python train.py --dataset="photos of arthropod specimens (BIOSCAN-5M)" --num_classes=[18, 218] --activation="geglu" --muon_scale="original" --batch_size=256
Rows from block 9, named by matrix and row number. Rows with one number belong to one neuron. Each number is 128 + 24 x the weight over its row's rms, rounded and kept within 0 to 255. All counts start at 0. Numbers have three digits each. After the name is the row's rms in percent of the matrix's.
# gate: MLP gate (model.blocks.9.mlp.gate.weight, 512x192), inputs 96-191
# fc1: MLP up (model.blocks.9.mlp.fc1.weight, 512x192), inputs 96-191
# fc2: MLP down (model.blocks.9.mlp.fc2.weight, 192x512, transposed), outputs 96-191
gate.258 104:150135129129099127112118117093150107087111120206141122123165126144167125131132092123169150143124118140127107117118104126120145152133147113094096138107100216083127113137130084130179180160137146144115116117131150101145123142111126176138153127144128140109122069172112149132135114131129124081
gate.259 117:166127130106101145118139119148111055157125141130145093204107142117134107112130132146134127133128101089137140124146131139112136109113085160150111099128129108111157099124176133143131116122135128115088103117168074136119189139128142153106123135144049143138124126131124150122137155127073151110
gate.260 143:113114125118116131177075133106127120177137110130139119133130136155143124122106131120142059187152119119135156170098117102113132095148136112133134112150162123144127098156163149154126158110117168130158123114143081094125098126117133118144130118118091129170121134142131179127152050136134104151
gate.261 129:138108103142108129108149069090133164102121108136123135145107124115073151139118104159150182150114115145096161131122146126182126112160136111114087164113110123109122138144114071116179145117094119118135131110156137115129107145164091104136097146164143125130122105118140146107156119129189116162
gate.262 104:126160159127081123145114155150146114163139079157144131129131133123130143102139135109128106177152102135088133151154111150159141136186142156165129108163118120149158112105123128146146135159140129110101131118110125170127162085125114156145157164092085162111126067185147141137130125136109137153
gate.263 122:152119116042123126165074143160150139140126154150110145130144115155154140147123124136128135127181151145116132120101165113148085139096125110122119148124120126130078125153100149125098137113131157120150158129128163102113143143105136111133165107110075112111102153160150146093114086158110092130
gate.265 008:158094117133083130129108108133142090137123163128095133139134150144155156135144129155111139143124110140139143136143153143148145126156152139106097111092165092103135117148116122119122097127159169124140151121150086087127172123125131098148117127133116133147101097133129142130181133120101106094
gate.266 128:156170073178128130142147104124148144086148147140171167121117085127136118180096132150149087141106097148152131120126122112103102119123130104124098157139082110122126174142131151149100133129117136137138124136113126129127158158080111102183130170131117131076161131124141101135105127145127078123
gate.267 011:132136142115106110173163087138171166146139097135111145142114130108139140113183132130135133131124131114144157145094144096115152147141116174127183137106125106121133124077154094149107122158128106131129123143124183120130143099127131171097174112133164147135109126169122173103094125113108123141
gate.268 010:116130130149107116108071145142142112121131111145118152157089109100152096126146128144127164101125115124105124162132164128113135127115132113148134141079139119132093131115138173194075070142125113135130109146113120123134154113119165149117172145136117174112109124145151128130149147143145124110
gate.269 111:149106103166117105141143098141134121159118118151152154120156114131104177100088115134079123077108171129104102099124161139114062124167120153165134129162161142207133138152116092126068126108143081122114106138123122127140084139149107093085164176084126130151144130170150091075145171130144164127
gate.270 155:133118167156139112075122152102127183163110175155132118121158092117159146123088087177147119080142085091117171126116100131116147161109152137110155125117079123138140146117131164121126105123181083163125129117086150157147133122100143091144157120159138120092138138116131110154128155104140144130
gate.271 148:117130137101127124102164141095152104164141113167110089091129105140147135080108111149115113128134152117126158118104094105149133144135141101099115112117117104136159136176122100121128125150105125168111127086179128124175101115140143139117146122113142136154139130175123129143136106115104128129
gate.272 016:188150113119170124131132136149140148124093120139144142091153161115106175116105120135126142077119099112111144108149135149096126135142094095160113104089124129163100153150170127139132111141136132177109128161117157125144112131168105140135146130115108162126135093135068138124135097122158140136
gate.273 124:113162136121131078130161076114126145130112141142105132113122094117136130110125142154167105148178141153152179146109133098120123130136072155127156152095110153118091180079109113142145118139115129158142129141098124074123104125147111128093155137104116126142162149167120135106138116112146152164
gate.274 118:126137136159155101156099142155146167136163157144127131102171074100137148139139120112137152121121114145169144147116153087082104115106100160136150137115148110133160118125090145135102159172167135185092151130089120106150104125107105101133121126141096104092098147097158125100165027134113092121
gate.276 142:142121142118127136137121122122159179116175102136155122117128114101138122135139157154138127099126119116156157149162132133117110122135119146122130141101149157157182122130151122132103099129125142133100094116147134127181116141138157173134140108143118137092161147125127129134166099104124152137
gate.277 143:094177144088124118132135110141137135164116096131149123111104155114145163122087122112148093117129129113151107116105155094127096116134104122182131086140164080138121117135108140112156143130141111135098148128121134149138137121113136141161147127169116119150120128165113137116197165118158136164
gate.279 125:079129123108115160142148126163147129128136137110109118099131149124168112138114111133157128163097133110175106133134195126144123119143102155115144144146126107160124123124111129123122134085113100108172119166102106123133132148146159140091150120112117138155115125122126117115133142107166103156
gate.281 124:146101092173109107137063120092142115131111080141147153109099135137152128104135120130121118134118148097085170150116148154097131145130160084160122151131166116125106113170164161132116117122157122122115121132127106145149146107132138101123126139122126129140139095134076151187113160160122183120
gate.283 119:125119102138137159154127103093088146112133118137092114116098116149140096171102144140098161111117110200109169122117156122163118126181131147094101139122109145141097093129132180119136077121121102132119176126129165138143112140128162118152143098096139104120141083104171108124091098154105160143
gate.284 117:144117118135127097126134136115160117104139134109131102120099145116125116095140124130159142129146142115120163147125152113137126139155083151086134119119151116166163144122145135120150088161127146184151130113069117099156137129083147114138108136112094141151075125148130080106112147118144145127
gate.285 112:134146145112115125134085156116150105137096076116163129112126115144139072132147151140151162131127117155139146120100098139117142146110168163141127155111175126135073166167162169113128145147128096117092133090124097111141150114160145134139143165133109133164138138102053125129135133124131151137
gate.286 128:160127095167070120128141080101153111171155130130092141138070143112135127119123081135143118099145117116169114125158129132103122141154166122075124151133144103148156121158114163145174129141114113096127115119164137094138138117148077105104150126144103143176111104146114141163108112161118141147
gate.287 095:156142117179106130104120135157162117115149143109079139165133147122148109123158133113130128117101085132107120091137124105098134130105143133172151155093109115129136120133160150145089117107166101157112104098143130128132112108146165178112105146141101146109113107134146122175116084152102102127
gate.288 109:132121107160092132148155109101133144099150110121122140131158132131150177128124128121131072110132123146077145101130136137120120098131125105139097127121124110119135093113133155170142130129121117147081122145145086170126096114171152095150145158130132138114117139150122099081165117100160114134
gate.289 098:135147127108154122124185123108108173181132152111111139090133151149110148138132127103141115136150179116072104116084122132104150129124108115118113160123119112070118095138136097147097102133111080134119159159068174134154164133162141132144150091095161149175110079135103152112105109144123123123
gate.293 108:141164117111136151108134133131138128129116133115137135080173139126090156147132095124169116131119137144129118115149102152131127141121142138182120136118171106122166142137138122154131149135117141134164172080163155141167113136127111095118161102126136166145134115134075139126115154128089111110
gate.294 146:138166103151145126114114124120133128168136134074102128113097135156143101134141141090104161140148156160127141102119165175129137151128138123145159120100162133140113152147141142130143168112124142098146105105089115113168137141147136116140149133134115128133186141139162156110140088159123123108
gate.295 115:164070126156188175145122155116163094154139139094113101126121132134135151099113145121152141112128126123119134151112131174137131135159049137124162144100138148163112160130100130116136109110095127123141128203114097101153106170148147076109178153114136127135097105117130147125116062143134144134
gate.296 124:131120116152128131125157108143127148094136102064142154129149129134171118138106166159140111155145181161143139081121084192122123130136142168097116180116072109137120153131133140117120180122120130107131113106115165157155171127114103092117120099170088104149120123137095139111117142097171143139
gate.297 006:091106093108141087129128136104186094138127127119128160126150122129106123138108120126112133177115133125159164103128120116134149143124166131170165090125134123112104118138144174169153166135149147126148158147143152101173131078137120134149174150131132146102126149142079127143082097149118097123
gate.298 009:162145130171136153090134136126105084110110097130122126111088132143129136168156090130127138158154111124126135130109126142118111139120099165057149144089124129138136164125167140111131139123126162149102086138123125085122140132151131125095138136124108108086124137101112117154121089114171075126
gate.299 125:121103073124136141100128120138182126144117168150186087115127131156150144113127152096108117150109150122139112109183116108133112132122123126176139091120107106164149178141175094126094130117121156132107132104138104123123176132096141094089102148109126149128129153108158142091130160136093130112
gate.302 133:135087140145123172106164094113169081152111148159132127120152148138123140139124123168158149141119150142134198142098118140063137114127112089115142134103124121138104181147152084101124102128125119142111113168114131157137141134184104155134121141143141123130142096119129122173131166133119113136
gate.303 120:144112117157102148106125141127137114110131178166138134127071172163085118159119159072163130139146183121093116150120147128122177138116097132108152151166100127110125145087086128134104120122124147119126137108101059152115133138131122090112134140128115136128173156117118094148204141125109156135
gate.304 133:107153126110126157125094129123141079102150126124128136111119115180144153137179102116112137128145151138148147130073092136142134120125115170126131173159075158104134129166117132181091172101065157151135122178109131160110155113154122113109098117125111133134103141112086131141133082118128149117
gate.307 106:114130143102125095132164136141158132123107113146181100110149154128131129111135155110128101135113119162087155137125144140126141156110093164135101149082124078129116135085101148143130125115119139122138156170138146153165135123110166163151141139176094115135145141132118127165139081111153134148
gate.308 136:137126128098103157143117116111129137142101133150128125065121154143177122137179124117144104183176150108124146099107122174139137078105100112152118104149114105102120117132107155122151192046120133139123190158134153150113152129117127096120140122100132147169108083135136156119154132125089107130
gate.309 021:103108176116112132116137109142137052162138096105121153115102102126139138136139122155129163092131104115126133119158125123110112134119134137123141123098104112137069112143154134121135112092145143139091123095108175101130103130135137128142120155107119134120159129125122101162143163140157116110
gate.311 121:125188127076115145126147112179145144146121188092121111127164132132160144161150156095157142132154096102140123157113095113177123128140115110140109080106075074100093121135108137123147134128128110128183116132123152159139154137141170162129070131146091095143154143128139142121105140127092130159
gate.312 010:131115132148123124146110086145161146125133123139105140155121131144162148141134114136130160089116093104152160121017163126133130112137121109117100126093157097142116144124145102111093163137109168145130157153123104167136114135140098095146150122115136119115083101120136131158130155134150124153
gate.313 128:121129161151110205114080139157162131120118122095159112099134144100143132122146140113121127155131112114092145164100112163118126078132118106144136121146156103083111104127125147137141117132151158157144077110154129115133107083144140087119114129155103148145121133143131130145109131167142219086
gate.314 108:136183068138134109110119102144136077179118142093120115166112114097127128099164132131070091180107134115181149087088126137123070153124131150175102119097133139148102172137164136150132092114124119137147115182115117126114130142139112118148170103152146105139139170138119113117114138170125142121
gate.315 116:159123142101099111132112118154108101150115121143136161111110099117112104100149129121126074122137110138158170162113138035111174144136107097092110153139142122129116113080098102149109094181104118135136108066168142110113130143134136157129132099123118104156116100116108128126125144143147143182
fc1.258 103:129092143140149126133149152142098147181116142058126128099075138124098128136128153136077096113121127128127146163144152136151136108095123133155168128140156058170111101110131167124085098103146118122141157139130079171117125146155114072119090110101148124118092162098131100120130127126125128146
fc1.259 127:102131137115173084141130118126121193125111103125095131075128125126119132117119119111134122140142152191133157152100123118109123158136172104099129163139140168149115072176110127125143189130141106138164157133094182115126086133118107114162130138131171102138098150106126087136132126115153117136
fc1.260 138:151189102106099118167091097150095127133095127177159125127096143112130113138159131113128079117115144191163071108113097107109142119093148101167130151139112135100120142132164137105139134142127141121128116146133120136121149137119111061119147153106125141179119113153140145136136093094070101137
fc1.261 133:138121134147156142110129211148138109170140152056118150118104158146157113101128133101141092107130132099129110125147104087096128128091099132144182089159117144142112109131198122102110111122123155162125102137069118165137146122169120166136144107096104126082175132164113130134158135105124165094
fc1.262 105:115164152131111119140120171148159110161138084144144127075113128124111119090154142114129099181141113133109135143157123143144138118163153144114128114148117094163146092097136137146133109141141112128138139124111132172127139085126147140135158150082108148123151072177150114127131088121103136152
fc1.263 119:101128141219141129082174112126112124122125101109132117111106135119099111104128127116130130137066103110129130130158096134112164116165137152142140111142140127121174145114153097148162116146119106120099107139131096154136116108152135133113116157135171140148156099109111106168126174094152161122
fc1.265 008:137084123141076136127102111130144085144125158132112125140123151133143158133144120162121133142161125148148156135138139133138155121135151142119112114091178112103129116155117124104108091118160149119134148122137081076135169107123130103150126136130116123151106101151125134150169115119108104085
fc1.266 132:096053171068129122122121132142117124159117127148100092134120169111127129081142127094131175117140150115110140142128122151157159150139158145132164101130178154120124088122132105095149124136136126136138127121141124119131103101193122139076123097125118115165106127128107150104153117113138180148
fc1.267 010:138156152144092116121172117109165124141109124090109159108111094109149134130139119132147091190141121121127115113126135094146179144138137144159147142085142111089116152137165091146096124146117112164150136119089154139170152117117185121089142135172150150136167120139157152162100113120134113113
fc1.268 010:175131128115123146137147133124119164150150159098140079095156136166111117147133109089118105153115120149158123132133147140176119125139129094088096119162147118121134142123139088060174154115140169108127154122109104137102097185111095156145134111106155131106113129131122130115117113103139139134
fc1.269 111:141091100166131117133145093155124127165122118144148153131160125124114190091083119124084118074101197144102095103125159133109060143157128161179130132171161142184117126159113089127095129112130074122107106122137123118144081123156121102083158158097134121161157127158150089089146157112138173110
fc1.270 157:138142152059107098170133159100159175095126116103115155139167098151157129142102125194107116106122090172119129106107123110099126166109093105148112139129075087135126152100122173100132111150157109151137107131089117130120154122088111113115101123103144117113126116178141127094120143109092127123
fc1.271 144:162131116151130149141111136140121106090125146145109116102127140099128097152139161132120159137131110169174125131119091136098152157088146155150153126078148117116096153131111138127167109116082131142117120115156119095113115152130113105168135104116093156116093115068145114147150116132124126129
fc1.272 016:193146134127174113132128138134144139134094127145145141094157151123103173107106116137123133082129123115114140102156122153096132134131092108146117110076140139164097151150178129137128108137133133189087127162131165124155136125176113139144150124121114159124133090141071135124128101121169147131
fc1.273 134:100141137130180100109147091137106118162131123138079153135155116133155096133132125163132136115155113137089093139119139131118099137114065150145160140140110147111092148080090124128146140116114147119130184136123161135087123129141124125117167154130116113147120166121146147114131172136101123091
fc1.274 117:153110098123120090126122087071128085136101089106117125110109169161136067140099127161134114097134146109057160135104087124155140130140145166154066108097083138109116139147127138147126113151115100110185137154188135129113112114121171090102138141135121127149152129130127140149137207150130127119
fc1.276 140:129134123174119126117131143144134070134123098117107115087124124182130132136141101134128086146130106120102136127123127137146148084129123122112187140107129130088163084096156151155153150127111127146148138150126133131126152093155140101139111147112179158147095160138111173204080134139128131143
fc1.277 127:112132146119108123107132129153117112189128098094173119125087136128129140100108150140162069085123143114148128108110175133128118138088130119115117120144144112126118136115116147088186125112154129108133113114102126146119154144109164133165134147154137106167137125133104154143164152129160139174
fc1.279 131:115151101116123099122166111120127101107169112157114111123170131105102137160176094115112124116138105140121089155105153087087158132105073141127143113119119113145106087087174122117095148117157126119104108138133095110086131120142169139155088139116106140149147128121107153115090111121174137128
fc1.281 133:159120099148103128157124092127157125139088139129059162157163167169107119113145118166116098155108129125078128164079141141128153138163163087095116139099124112121156135133159142131111107130121126149102153146129141164096132151106094141136085136153124111137108078100141133109128134112096137152
fc1.283 116:143129147116113094104107169141182096153107160119151150155168145118127165092153105137171098138149165057132083122137083135100146134082123121149157113148137110113159165140131067139127171134140157127134074144125114125100135105121097146095110148151117152145116168145091151131156157091154108119
fc1.284 124:113113134089140150179128133117119152133158124094112129098136094102136107167120132121130103138121114152199107148140123142137128107098133107211143152134100150120086135122112168109083144073083138108155116135157147140113105127148120153139150112141101118084184148143173147100158134114150134145
fc1.285 109:134102098117143148115170088142095162116158156146101121147138140120118179104113109121115088139121132115095123117147153121140107097149100125128113113158084129099173089088103085131153118113129158134145121148136147156110112191099114135097110115128158119107122121151204144135149129126115116123
fc1.286 123:094152162088190142137109159136083155095098137134155145104175138148131126087136163127116109162113136129095141137111121112154134121128102119171123105124125130094122125110130119118091133123136117152135161114081132150097112128122163154152127123066126103083154175120130086104144143097137114161
fc1.287 100:107112123079140133147132115117105136146109117142196140092119105129124139151097120131130121139158171135153124144126130147149127119142118125094100100157144118124122139117088104106168152132106147076140149162107109136121134141108085084133171111100146125141135146114112158071143176106153149134
fc1.288 105:137124125151085139133143123108150132096144096155124138104129120154136196114153105118134064110142128129097153095136152143114132091139114116149083132123129122119132104133136160144130125133132134151077119123147090158133116099158138075168151160129153116127127125128136094092146133106169115114
fc1.289 099:130104131148093120140088127153158075092125130154150121148131104091139105112134128155105158122117080135195155134150150122148100110118153127132147119135114134165154130100107137102182141119126174137132115087191080123108100159098123140122117150160082120092158152133176087126145130112123139138
fc1.293 103:128118114143108109130111115152109117132127110135118134169098116123165105123130143137108144122129112119118138138095148117148143104134106130087159111140079163134097119117107130090118122127156114122110083178091102108104134122114132141138094133129102078116106137129157127133148084146155152137
fc1.294 144:130176109080120180120154116129155100109129118157129116169090147128114142139139150139116136118105122077149115114122147188135113148148128150103173132104164132124168150126144115168113123082086136150149132104167072051152098133139136138109109091114104114114128144087152123148132121129148064153
fc1.295 113:125159103129096102102125097151121136117153125173102125066166076107121118148126136140132140136126142122094127111134119073128123169121198128149123129099126127124162101158150131129070161176139129121125138097149174139145173127111124116089091103130129145108151136105110101173165173162114099102
fc1.296 118:133123149130139122123116149106118102136141152190108107129112139146128130139147094098103159134124085111120129170150162068139135113112108059177126085125182139101118102104109119171154107137127124118135148158154093109083069141126135152140134121085157165112120148124147098150137132138092107111
fc1.297 006:163143145161122165129127124174042150126120141120127074132116128119143140093146135113120114087146109119081129141168135130130121093155104136081100155151120121142153123106106070117110109116117139106122125136102109156113131157152137153114100111134123111150154117111187128124155152092131163151
fc1.298 008:124167162105096125105120154106077115120098172092127126131152159149132171120135125129140111187152111107104132135112134156166138137125103133141134151137112128139129131083120167123124144088114121104182130171098102120103115112095121205128124128118104105183118100090134145163136087126154063131
fc1.299 127:147113100094194100146149118158117161112137153143134103081118133163134140113147129142145122123112140127105129113138130059152127144147120112100089147165110121165097129116095082145160115111154139113142126097099084155110120167095116085140151132161134127135116121111185125062116160118137129129
fc1.302 135:140108118155135175129128123137182105115112167132144093102142156115125145161105109144160126113101166132133150136109140122082116125115115107128133144129125094160122164140135081155134114158136112149111119182100181140149125164144085105149124109137166143140145109118130143179091163140139119117
fc1.303 120:110138139108137126155142128146115144141134073093116122151167085068171129101131101196095125131124098134155119113141115123145079121138162135151123110090159137136121124171182111114157135140125112119126109163172175104138124106112120164146120115137140120118085117143145155117056121130153104117
fc1.304 122:095172133105094133128108116116123081118160135152134138120107075170152135116199084103131132156152152152118161136070100151153136115156119126154160152165109158087153107141119148147109156150076134133131119167124148145115164132142132131132106114123125135136109169103114162170145127128111116085
fc1.307 105:119099142091098131102126168081121116150086116127155115082131126141140128134129111107084118176075114137068150119113139149171161148117143152141128171094119104088155131132118159176125171128124181149156132144164150126190140145123150135143125128160128127178155146114101164137123113142152131158
fc1.308 123:113097133126136056114130159126141164112138134170149151142119130093117177119110137140152111103107102143114111125142095084140112159152156076130130139074130092157148114138136115093082107157153115111119147108119123110133115121135153167150171138133150084104140162121091119144120108125142123144
fc1.309 020:138143083141131128138128141141132192086105190135147092124177147127124139133107137106147072168124138144147123148106127143150150115145151113147117149157154111123176136124119110134123134159103119128158142154146092126114141129117100100101132119145136139129106119090131153087112086137128145143
fc1.311 124:128170132070110134135136134192124147131121165098111114102121117151153134174145153103177166119165098103128114114115109116178121140158141115131129077110095069110112114155119132119152146126144130142182145115130144158143189153154160149125092113163097084149135158115133159126114170133097124168
fc1.312 010:135140115125116132120130160115112106128080112106155129103143134140090098115137163147123081164132146146107095121249103152115126139137145130147147137158090146104120113127103148137170125110162098111149125089127143098125122135091149137111123140127117129136168130132134145108126101122102126111
fc1.313 140:133129157132185113109083149119094127153120150141159131137117097153130096113147143125153169116131147151098139104130115111154100104106151078113105128094117113138121123121152129104121110100105140113119099144116132195123138127121088121105115118160113149166124154084119118101152122114151146102
fc1.314 105:116078192123113136159128143107099168093119105150138141091130150156147132161083127136167154094113131125093108178165115127141200113152123111071156142168125120140146082092101119104151151143113131125082139087127140133119131110110132127121076157119095146132124096129151145146138127084120134137
fc1.315 118:132152141085119105158097110167132111136135094141146157143122107097119088109157134125119087131141120135136155138088164051104159123159125110105119151160160127118126090097119122170111093197092123133113115072159163086123114114122139148123123122133107083149116098138101154138124150153146153149
fc2.258 121:125138156160115134171125154104171144160124145148134133131108089156146074118134130132151131124148098150117145103132128180148179091108111119087125127150099122124163107129136186138138123117177134124121122138078118142098164157155134115110124075143102129145100143125114153157143122139149117099
fc2.259 108:148101126114128164152133103118116157148147158134112195092121131114131078082121116129085095113090184129114147120111166165157110122132101111153125123092117150117163165114087129086121109102141143154096158127131111154116104121138117140165092123154106122115140164121130174133119131132108133113
fc2.260 141:115123134141106124133114132120059113111107134099117114091119115134149109130128155114110093084075127100154089133138087147151149165121135160116166165154107139108119096057119101152101128160146120152137151148068125159129143104115097142138147122134174144126140139158146092170163137124168152145
fc2.261 147:134115124122148118127107116128169094132119128149160138114042131117140140116179141166148103055100140120104104131154145094112133098089097146136141119142162130097125135130127156139164105168153102122172107100134096056146121130152116139115073105166081109114136102148122111166154114122151083144
fc2.262 114:145105185136101079128098128124141136155091135148109150096178134127096141144136155118123138138184124129155119122126160115170172120122123181151095120124116142127129098165117090113133146111131120146146125129111133118131116102132141140139176138113072146139101153106117155148133163123153100123
fc2.263 115:115152125159089111093126155143137131163137114107160138138140128136131128107109125099157091154145123093102118128102136103111150125138092107138131134144131146129131116118128143163104156114144108139148138160123122067143105135133125139184157110131128165148158114149169129149095143114146123157
fc2.265 007:154105111129146105118128091111135121143138150123118144122170163090141112105157122105163106092163146130104158149173085117129044170137066128109129175124082158087155109114088121142154142142118095127092141159106162139115158087127137151130157150111128138136156127104170157103124125163103114127
fc2.266 124:138103132111120123134151143098144110128117139132081123149154131131094133162168135146140153170127148143159153105120174167145106128121123086148150162131163159080120150141089084118128075109162143168128127113150121153131092123098169139101176092079144113109120107104137106160121134148155160146
fc2.267 010:119133149141116130119147120141130173096090102110085143121136164148108103095112138138124127155123119116125100123151148126159157096127123178168083110125125184104134127112160143126124113151149167176092094169079152150157106118132122105108096148124119150109102131107126162132095151152152123123
fc2.268 010:069108141102140176159145078142129132159132139118158150123138148122110132131140115121142089153162117135108115097114140137150118160101086091115159171127102132119126156162173151138156109096087098160071139106133126105135142196140114084140128159122072119137140114151100135126124141123138103146
fc2.269 109:109128166149129129104127163173103127132117166134143111103112101113122135197113119137081105133146109155119170105142158129131139129129103142130176095149149135105153112083121156113176159157168145090152140120139142138157106102152115100141097111100145136102157142135110106141102171143136139172
fc2.270 135:092113131157133164113123128131138084132143137171121143107108105126108148146128081154153075131127121126166133146149088143069130110126105119086123113103142132148162137123148163113155106095132144138177133147091109116108084138139162126133118149130109160114122148081080163144096107130114162100
fc2.271 134:139171160129110099158124146137152099142194117119109100114159122145124178144105129133109126118117155095118145132125118122110157178156086122136149145176116136150141130146110208122133131124107153101091152139146115082118132100090182126166110130129109101117158149118126135082128080110111142106
fc2.272 015:104115102120089104129105127090123096104112124121112163115131137132123158132086135167108106117117111128134106150140088136140118139070119084152102128123117131095122113160122135141168141133173145094115159134151112162114118127136103117149093147162124145154110129114160127152124112138117123158
fc2.273 135:157140166123099121155121124094125141144150142158170152164144118103146086130131144127149117120103139147120174171117145135114125120123069140113148158083136133168099096084137144146111167133112117127170140104126112141100130133119109116156132093108124147114112136129104145115171153105121116128
fc2.274 113:130102166133136124110135126116148173150082140147102126195088126101130140125111197072153133126104135139153108141113152147130138152115097107136145128117135122167081153161060135127154118125157167111150129095115105122119109106125120110121146118139099139120097139108139114153095147141091153089
fc2.276 128:182122134118157135087149121149155151145125088093095095129153089168097146145153176132146137151183098100155107154145167136150150142130113132167117153103147137140100109130136106140158099150148120162122132113172130101076134144162139098132134117110090135087077135158124088122138152066137114123
fc2.277 138:152158132138157093131111115166109157131100121124149156120153099145153099136123151088159103074105123143129123158187154110165105108163142121065134114136148094176111091088132166137128127106119112125160106120127160097109119136133124104143130123118126143166107153131116193141131124131157107057
fc2.279 135:090128137117085102100102107183129129084094108182156153123114092178119131101134136177135120157133160088121130155156159110093162122124136116121141117112144170114126123139153117127173088130154130126055093147111132131088107118129119142117114086112139115146149116114137111138103140135192116136
fc2.281 154:106111124151132142139130170178158137114090135145090129119147114102117117093109117142099107135128129152066087127108158099144142159164103119139138131142089119140132112119108137156172073115137107160099155147150095138104113135161102149150181137137115148116122109164087161120117132180102123121
fc2.283 120:116133164116104129119084133126092116095168084145113100122111084168151130114121128091145186146157136112115113095139143182135170123115123116138132105131099150172094149146132133139117094106143132074111161131130126117145098111099137118141133148132128111105093137145140107126110133121147123140
fc2.284 121:082117127140127131149115114138122128126154153160129155138126162112143114141125141102177153146117121107133152134149143128106120112137136140124140108122148123071121172132105112105162154166114134135110091144157107101167132208152132123140093087103099113168070110116116157100157150124132121111
fc2.285 127:106115096156127108071123149135117105180134113137178109114134116103132108123112107129108125093161121066112126127125138147106132120138089095142118116121121154117122156206145100110147119150119114118115113113141168095128115132173119134110129133103089111112137141173086092122143137126156113116
fc2.286 138:123089137111105117091109125159150116107118134129126169131135106141140105124148098127144114096090150116155068135131117105118141100120152146130094146094157154100105143173147129134115117154081113110108142129087134098129153130133131168076146129122139134113161180181112125190127121127119146136
fc2.287 094:121108128126139110215117137144167123127119130109152109128116171162143133145109123129125112185126149104092132146135116150121131125129138079114157145125130125123119165143143134165138145103102133148121129109128108147117085220154119136148147099181140128143110080093127129159115145126099165105
fc2.288 109:105145123112166140106126105159118140147128140131128167100156129174158117132142133144158140116130159165122176099133104096122173129129099109119129090115166139131114091131137122129118094101144187145108137130123134169132105129145146102121077132083126124093131131153153146190135140155137140198
fc2.289 109:129072150091125114091130094129131116106120081147131143139112128137109152210151111110146173089101099124129128144158135091144125151192100125120129098149113100154139120092123152092130130159087131138129139136117132114143141118152132189114148132108085123166170112074133145140107116103111150096
fc2.293 114:135145116127146105163158122188141097135089131119188120149122105114130090169146153154152125122108135127121145143139118099085103141139096125107115130116143173129161124121122135150080094112118174128117114089148160093153107147122112135117146109115134113122141087071147151149125089110154136164
fc2.294 143:106084142110139144114114135101137096135140135118116106103097170137200115132131096097129074139120087116127143149139096115096132098116156087082103117126117110105132147118133110120152132139165176125206120115106130130128143145134147129136162123154133136133120123150137132138115135122119140122
fc2.295 118:162117146145106124058108121090117096090092127110069112145148136128126166160131142128115131136174116131117132087174119134133171113145116145161110121111129149186190099121138156144136139139151090138130088096141167131127125110115141126128129117107192124137122111114135111139127101153155108132
fc2.296 126:110180119145140091104079143132129129132112195119101131133143141102151094154101163113090135165111141149124095134132176125158163147121135146120158107123136119163136113144143135114134141126177124135131142164107151161115116116116106136125073105121077143104150118128159112143130138127137167148
fc2.297 006:097102129148121100074098130113104105138149123150227116149131104138119124134142108126126120121168157129111172141152111130100154133152111118140167119112115131153118118092152087095108141107144159121120145124158125160131082169139122158115165108130135115133130147151119080139150134123157049134
fc2.298 007:084126150120153138166100108135090097118146148090135124110090147119096151092118108159127130124112108093116147094130121159155102128117118110137158111099125093106133119176114115140132147113166102115149166120115164111148162144101132114143136124125123134163123086152129104115122065139122105118
fc2.299 126:100171132118110173154087072137132121114123155136154169099106095087104132121122129167126144135106156079117097110071118131056152152135151103123144099091151128118145107121121141152134115122161112135135135107116086106112171107142137189097122095135093123157148101136074117134121100154119126150
fc2.302 116:102105133082124121132137157127157148132140095162098159131127112146126097123122185188106074131127128154109097153121116135101125130151134124152113138141103083129136147108101100175102111169115127177127112156111141111137164099147154147119084127128173136117127108129139107169128128145081186137
fc2.303 123:132181143118093137165112141109121113114169167108089127122122129136101107110132106145088135150097083117152105164146101141115146106142098114118150116101123166139144118088120133118107115123143117147096126100125118113127201149158134112141102163139121115124126099173112088114113161153184137106
fc2.304 127:104114124101159118105157139109128138133065182117120133108148101144155113126130071138146069146133147148137144097090101109128122105107131124151168085094102206131149159113156153115139138168137135170167141121129108087158111093121149095099099121142112116127111125110096124140091123086106135163
fc2.307 096:138156169167175132101125174120142143114123122139092124149113110110142113100130133145126121102138167156131135123127128144133149125104116154112132126122146123138098131145182099131123110139166113154099121142140149155119138114109158098146172182120103123127127122151121114117100162100111083125
fc2.308 137:150123117099127148100148140158127143097092110155126115125117162143107137148088131122166126123118113150111089149112137130132105101137147120146086174088096158129118193161171104084125108124136135138106119098123126120165139140113107125124120142119124098124127149174137146106125097084116128104
fc2.309 017:090141170137150125155106135126145117161102120118133149141129101112124161140141099147100119139165135119115130100138131134150104126155124095120120158118134121158119129148124109108169125092168123171103174132128140100121128157112126123149157123132086144131085113118109124117112126151178122143
fc2.311 119:129150135159131123153120078122124139131140133098089170105137135093127141117132180138097138093120128089115136109177106125155152141113190112128133075124190128150136113167128116120122133145151153150146158105103138147112109138114141117123149121088168127127097076118123143102125149089094149144
fc2.312 007:133134132181141146090114110154131139162111118143181109140156161224126131153134124134118142118141108171102155103135160147134154113127144099097150106133130136123191137137088136125130094097119165112132143109119114097130138159151152146119148075150183120127150103120100127109137107122130145080
fc2.313 141:136114135117129111136117110135092189129119089117112129145125133141138136125096091127139119162106119128161174105078124122126135155135098087140144102135099164173090077104147129098120164111153113124123160158127118135133066141138124124143093113122162175111126115124119068112109140138088117168
fc2.314 124:105113119143120123152105137120113092120107124158132170140185129151087096125122097146150101145125149146100158125119131113181173116096120115167115136091109100121144140111179149106115112084141149186133129099130111097120170122121155160146174139123155132123177118134102120115144116114153086144
fc2.315 134:132112104132146159133115119126143106073149119149131173155092121138122127163183114122126134125110108140096115163093112116123174104165165114098133109192129156140154157141160120093127138112130112119134118110128110147112143120132083103138121134109116155110131105130153099126139119180163089132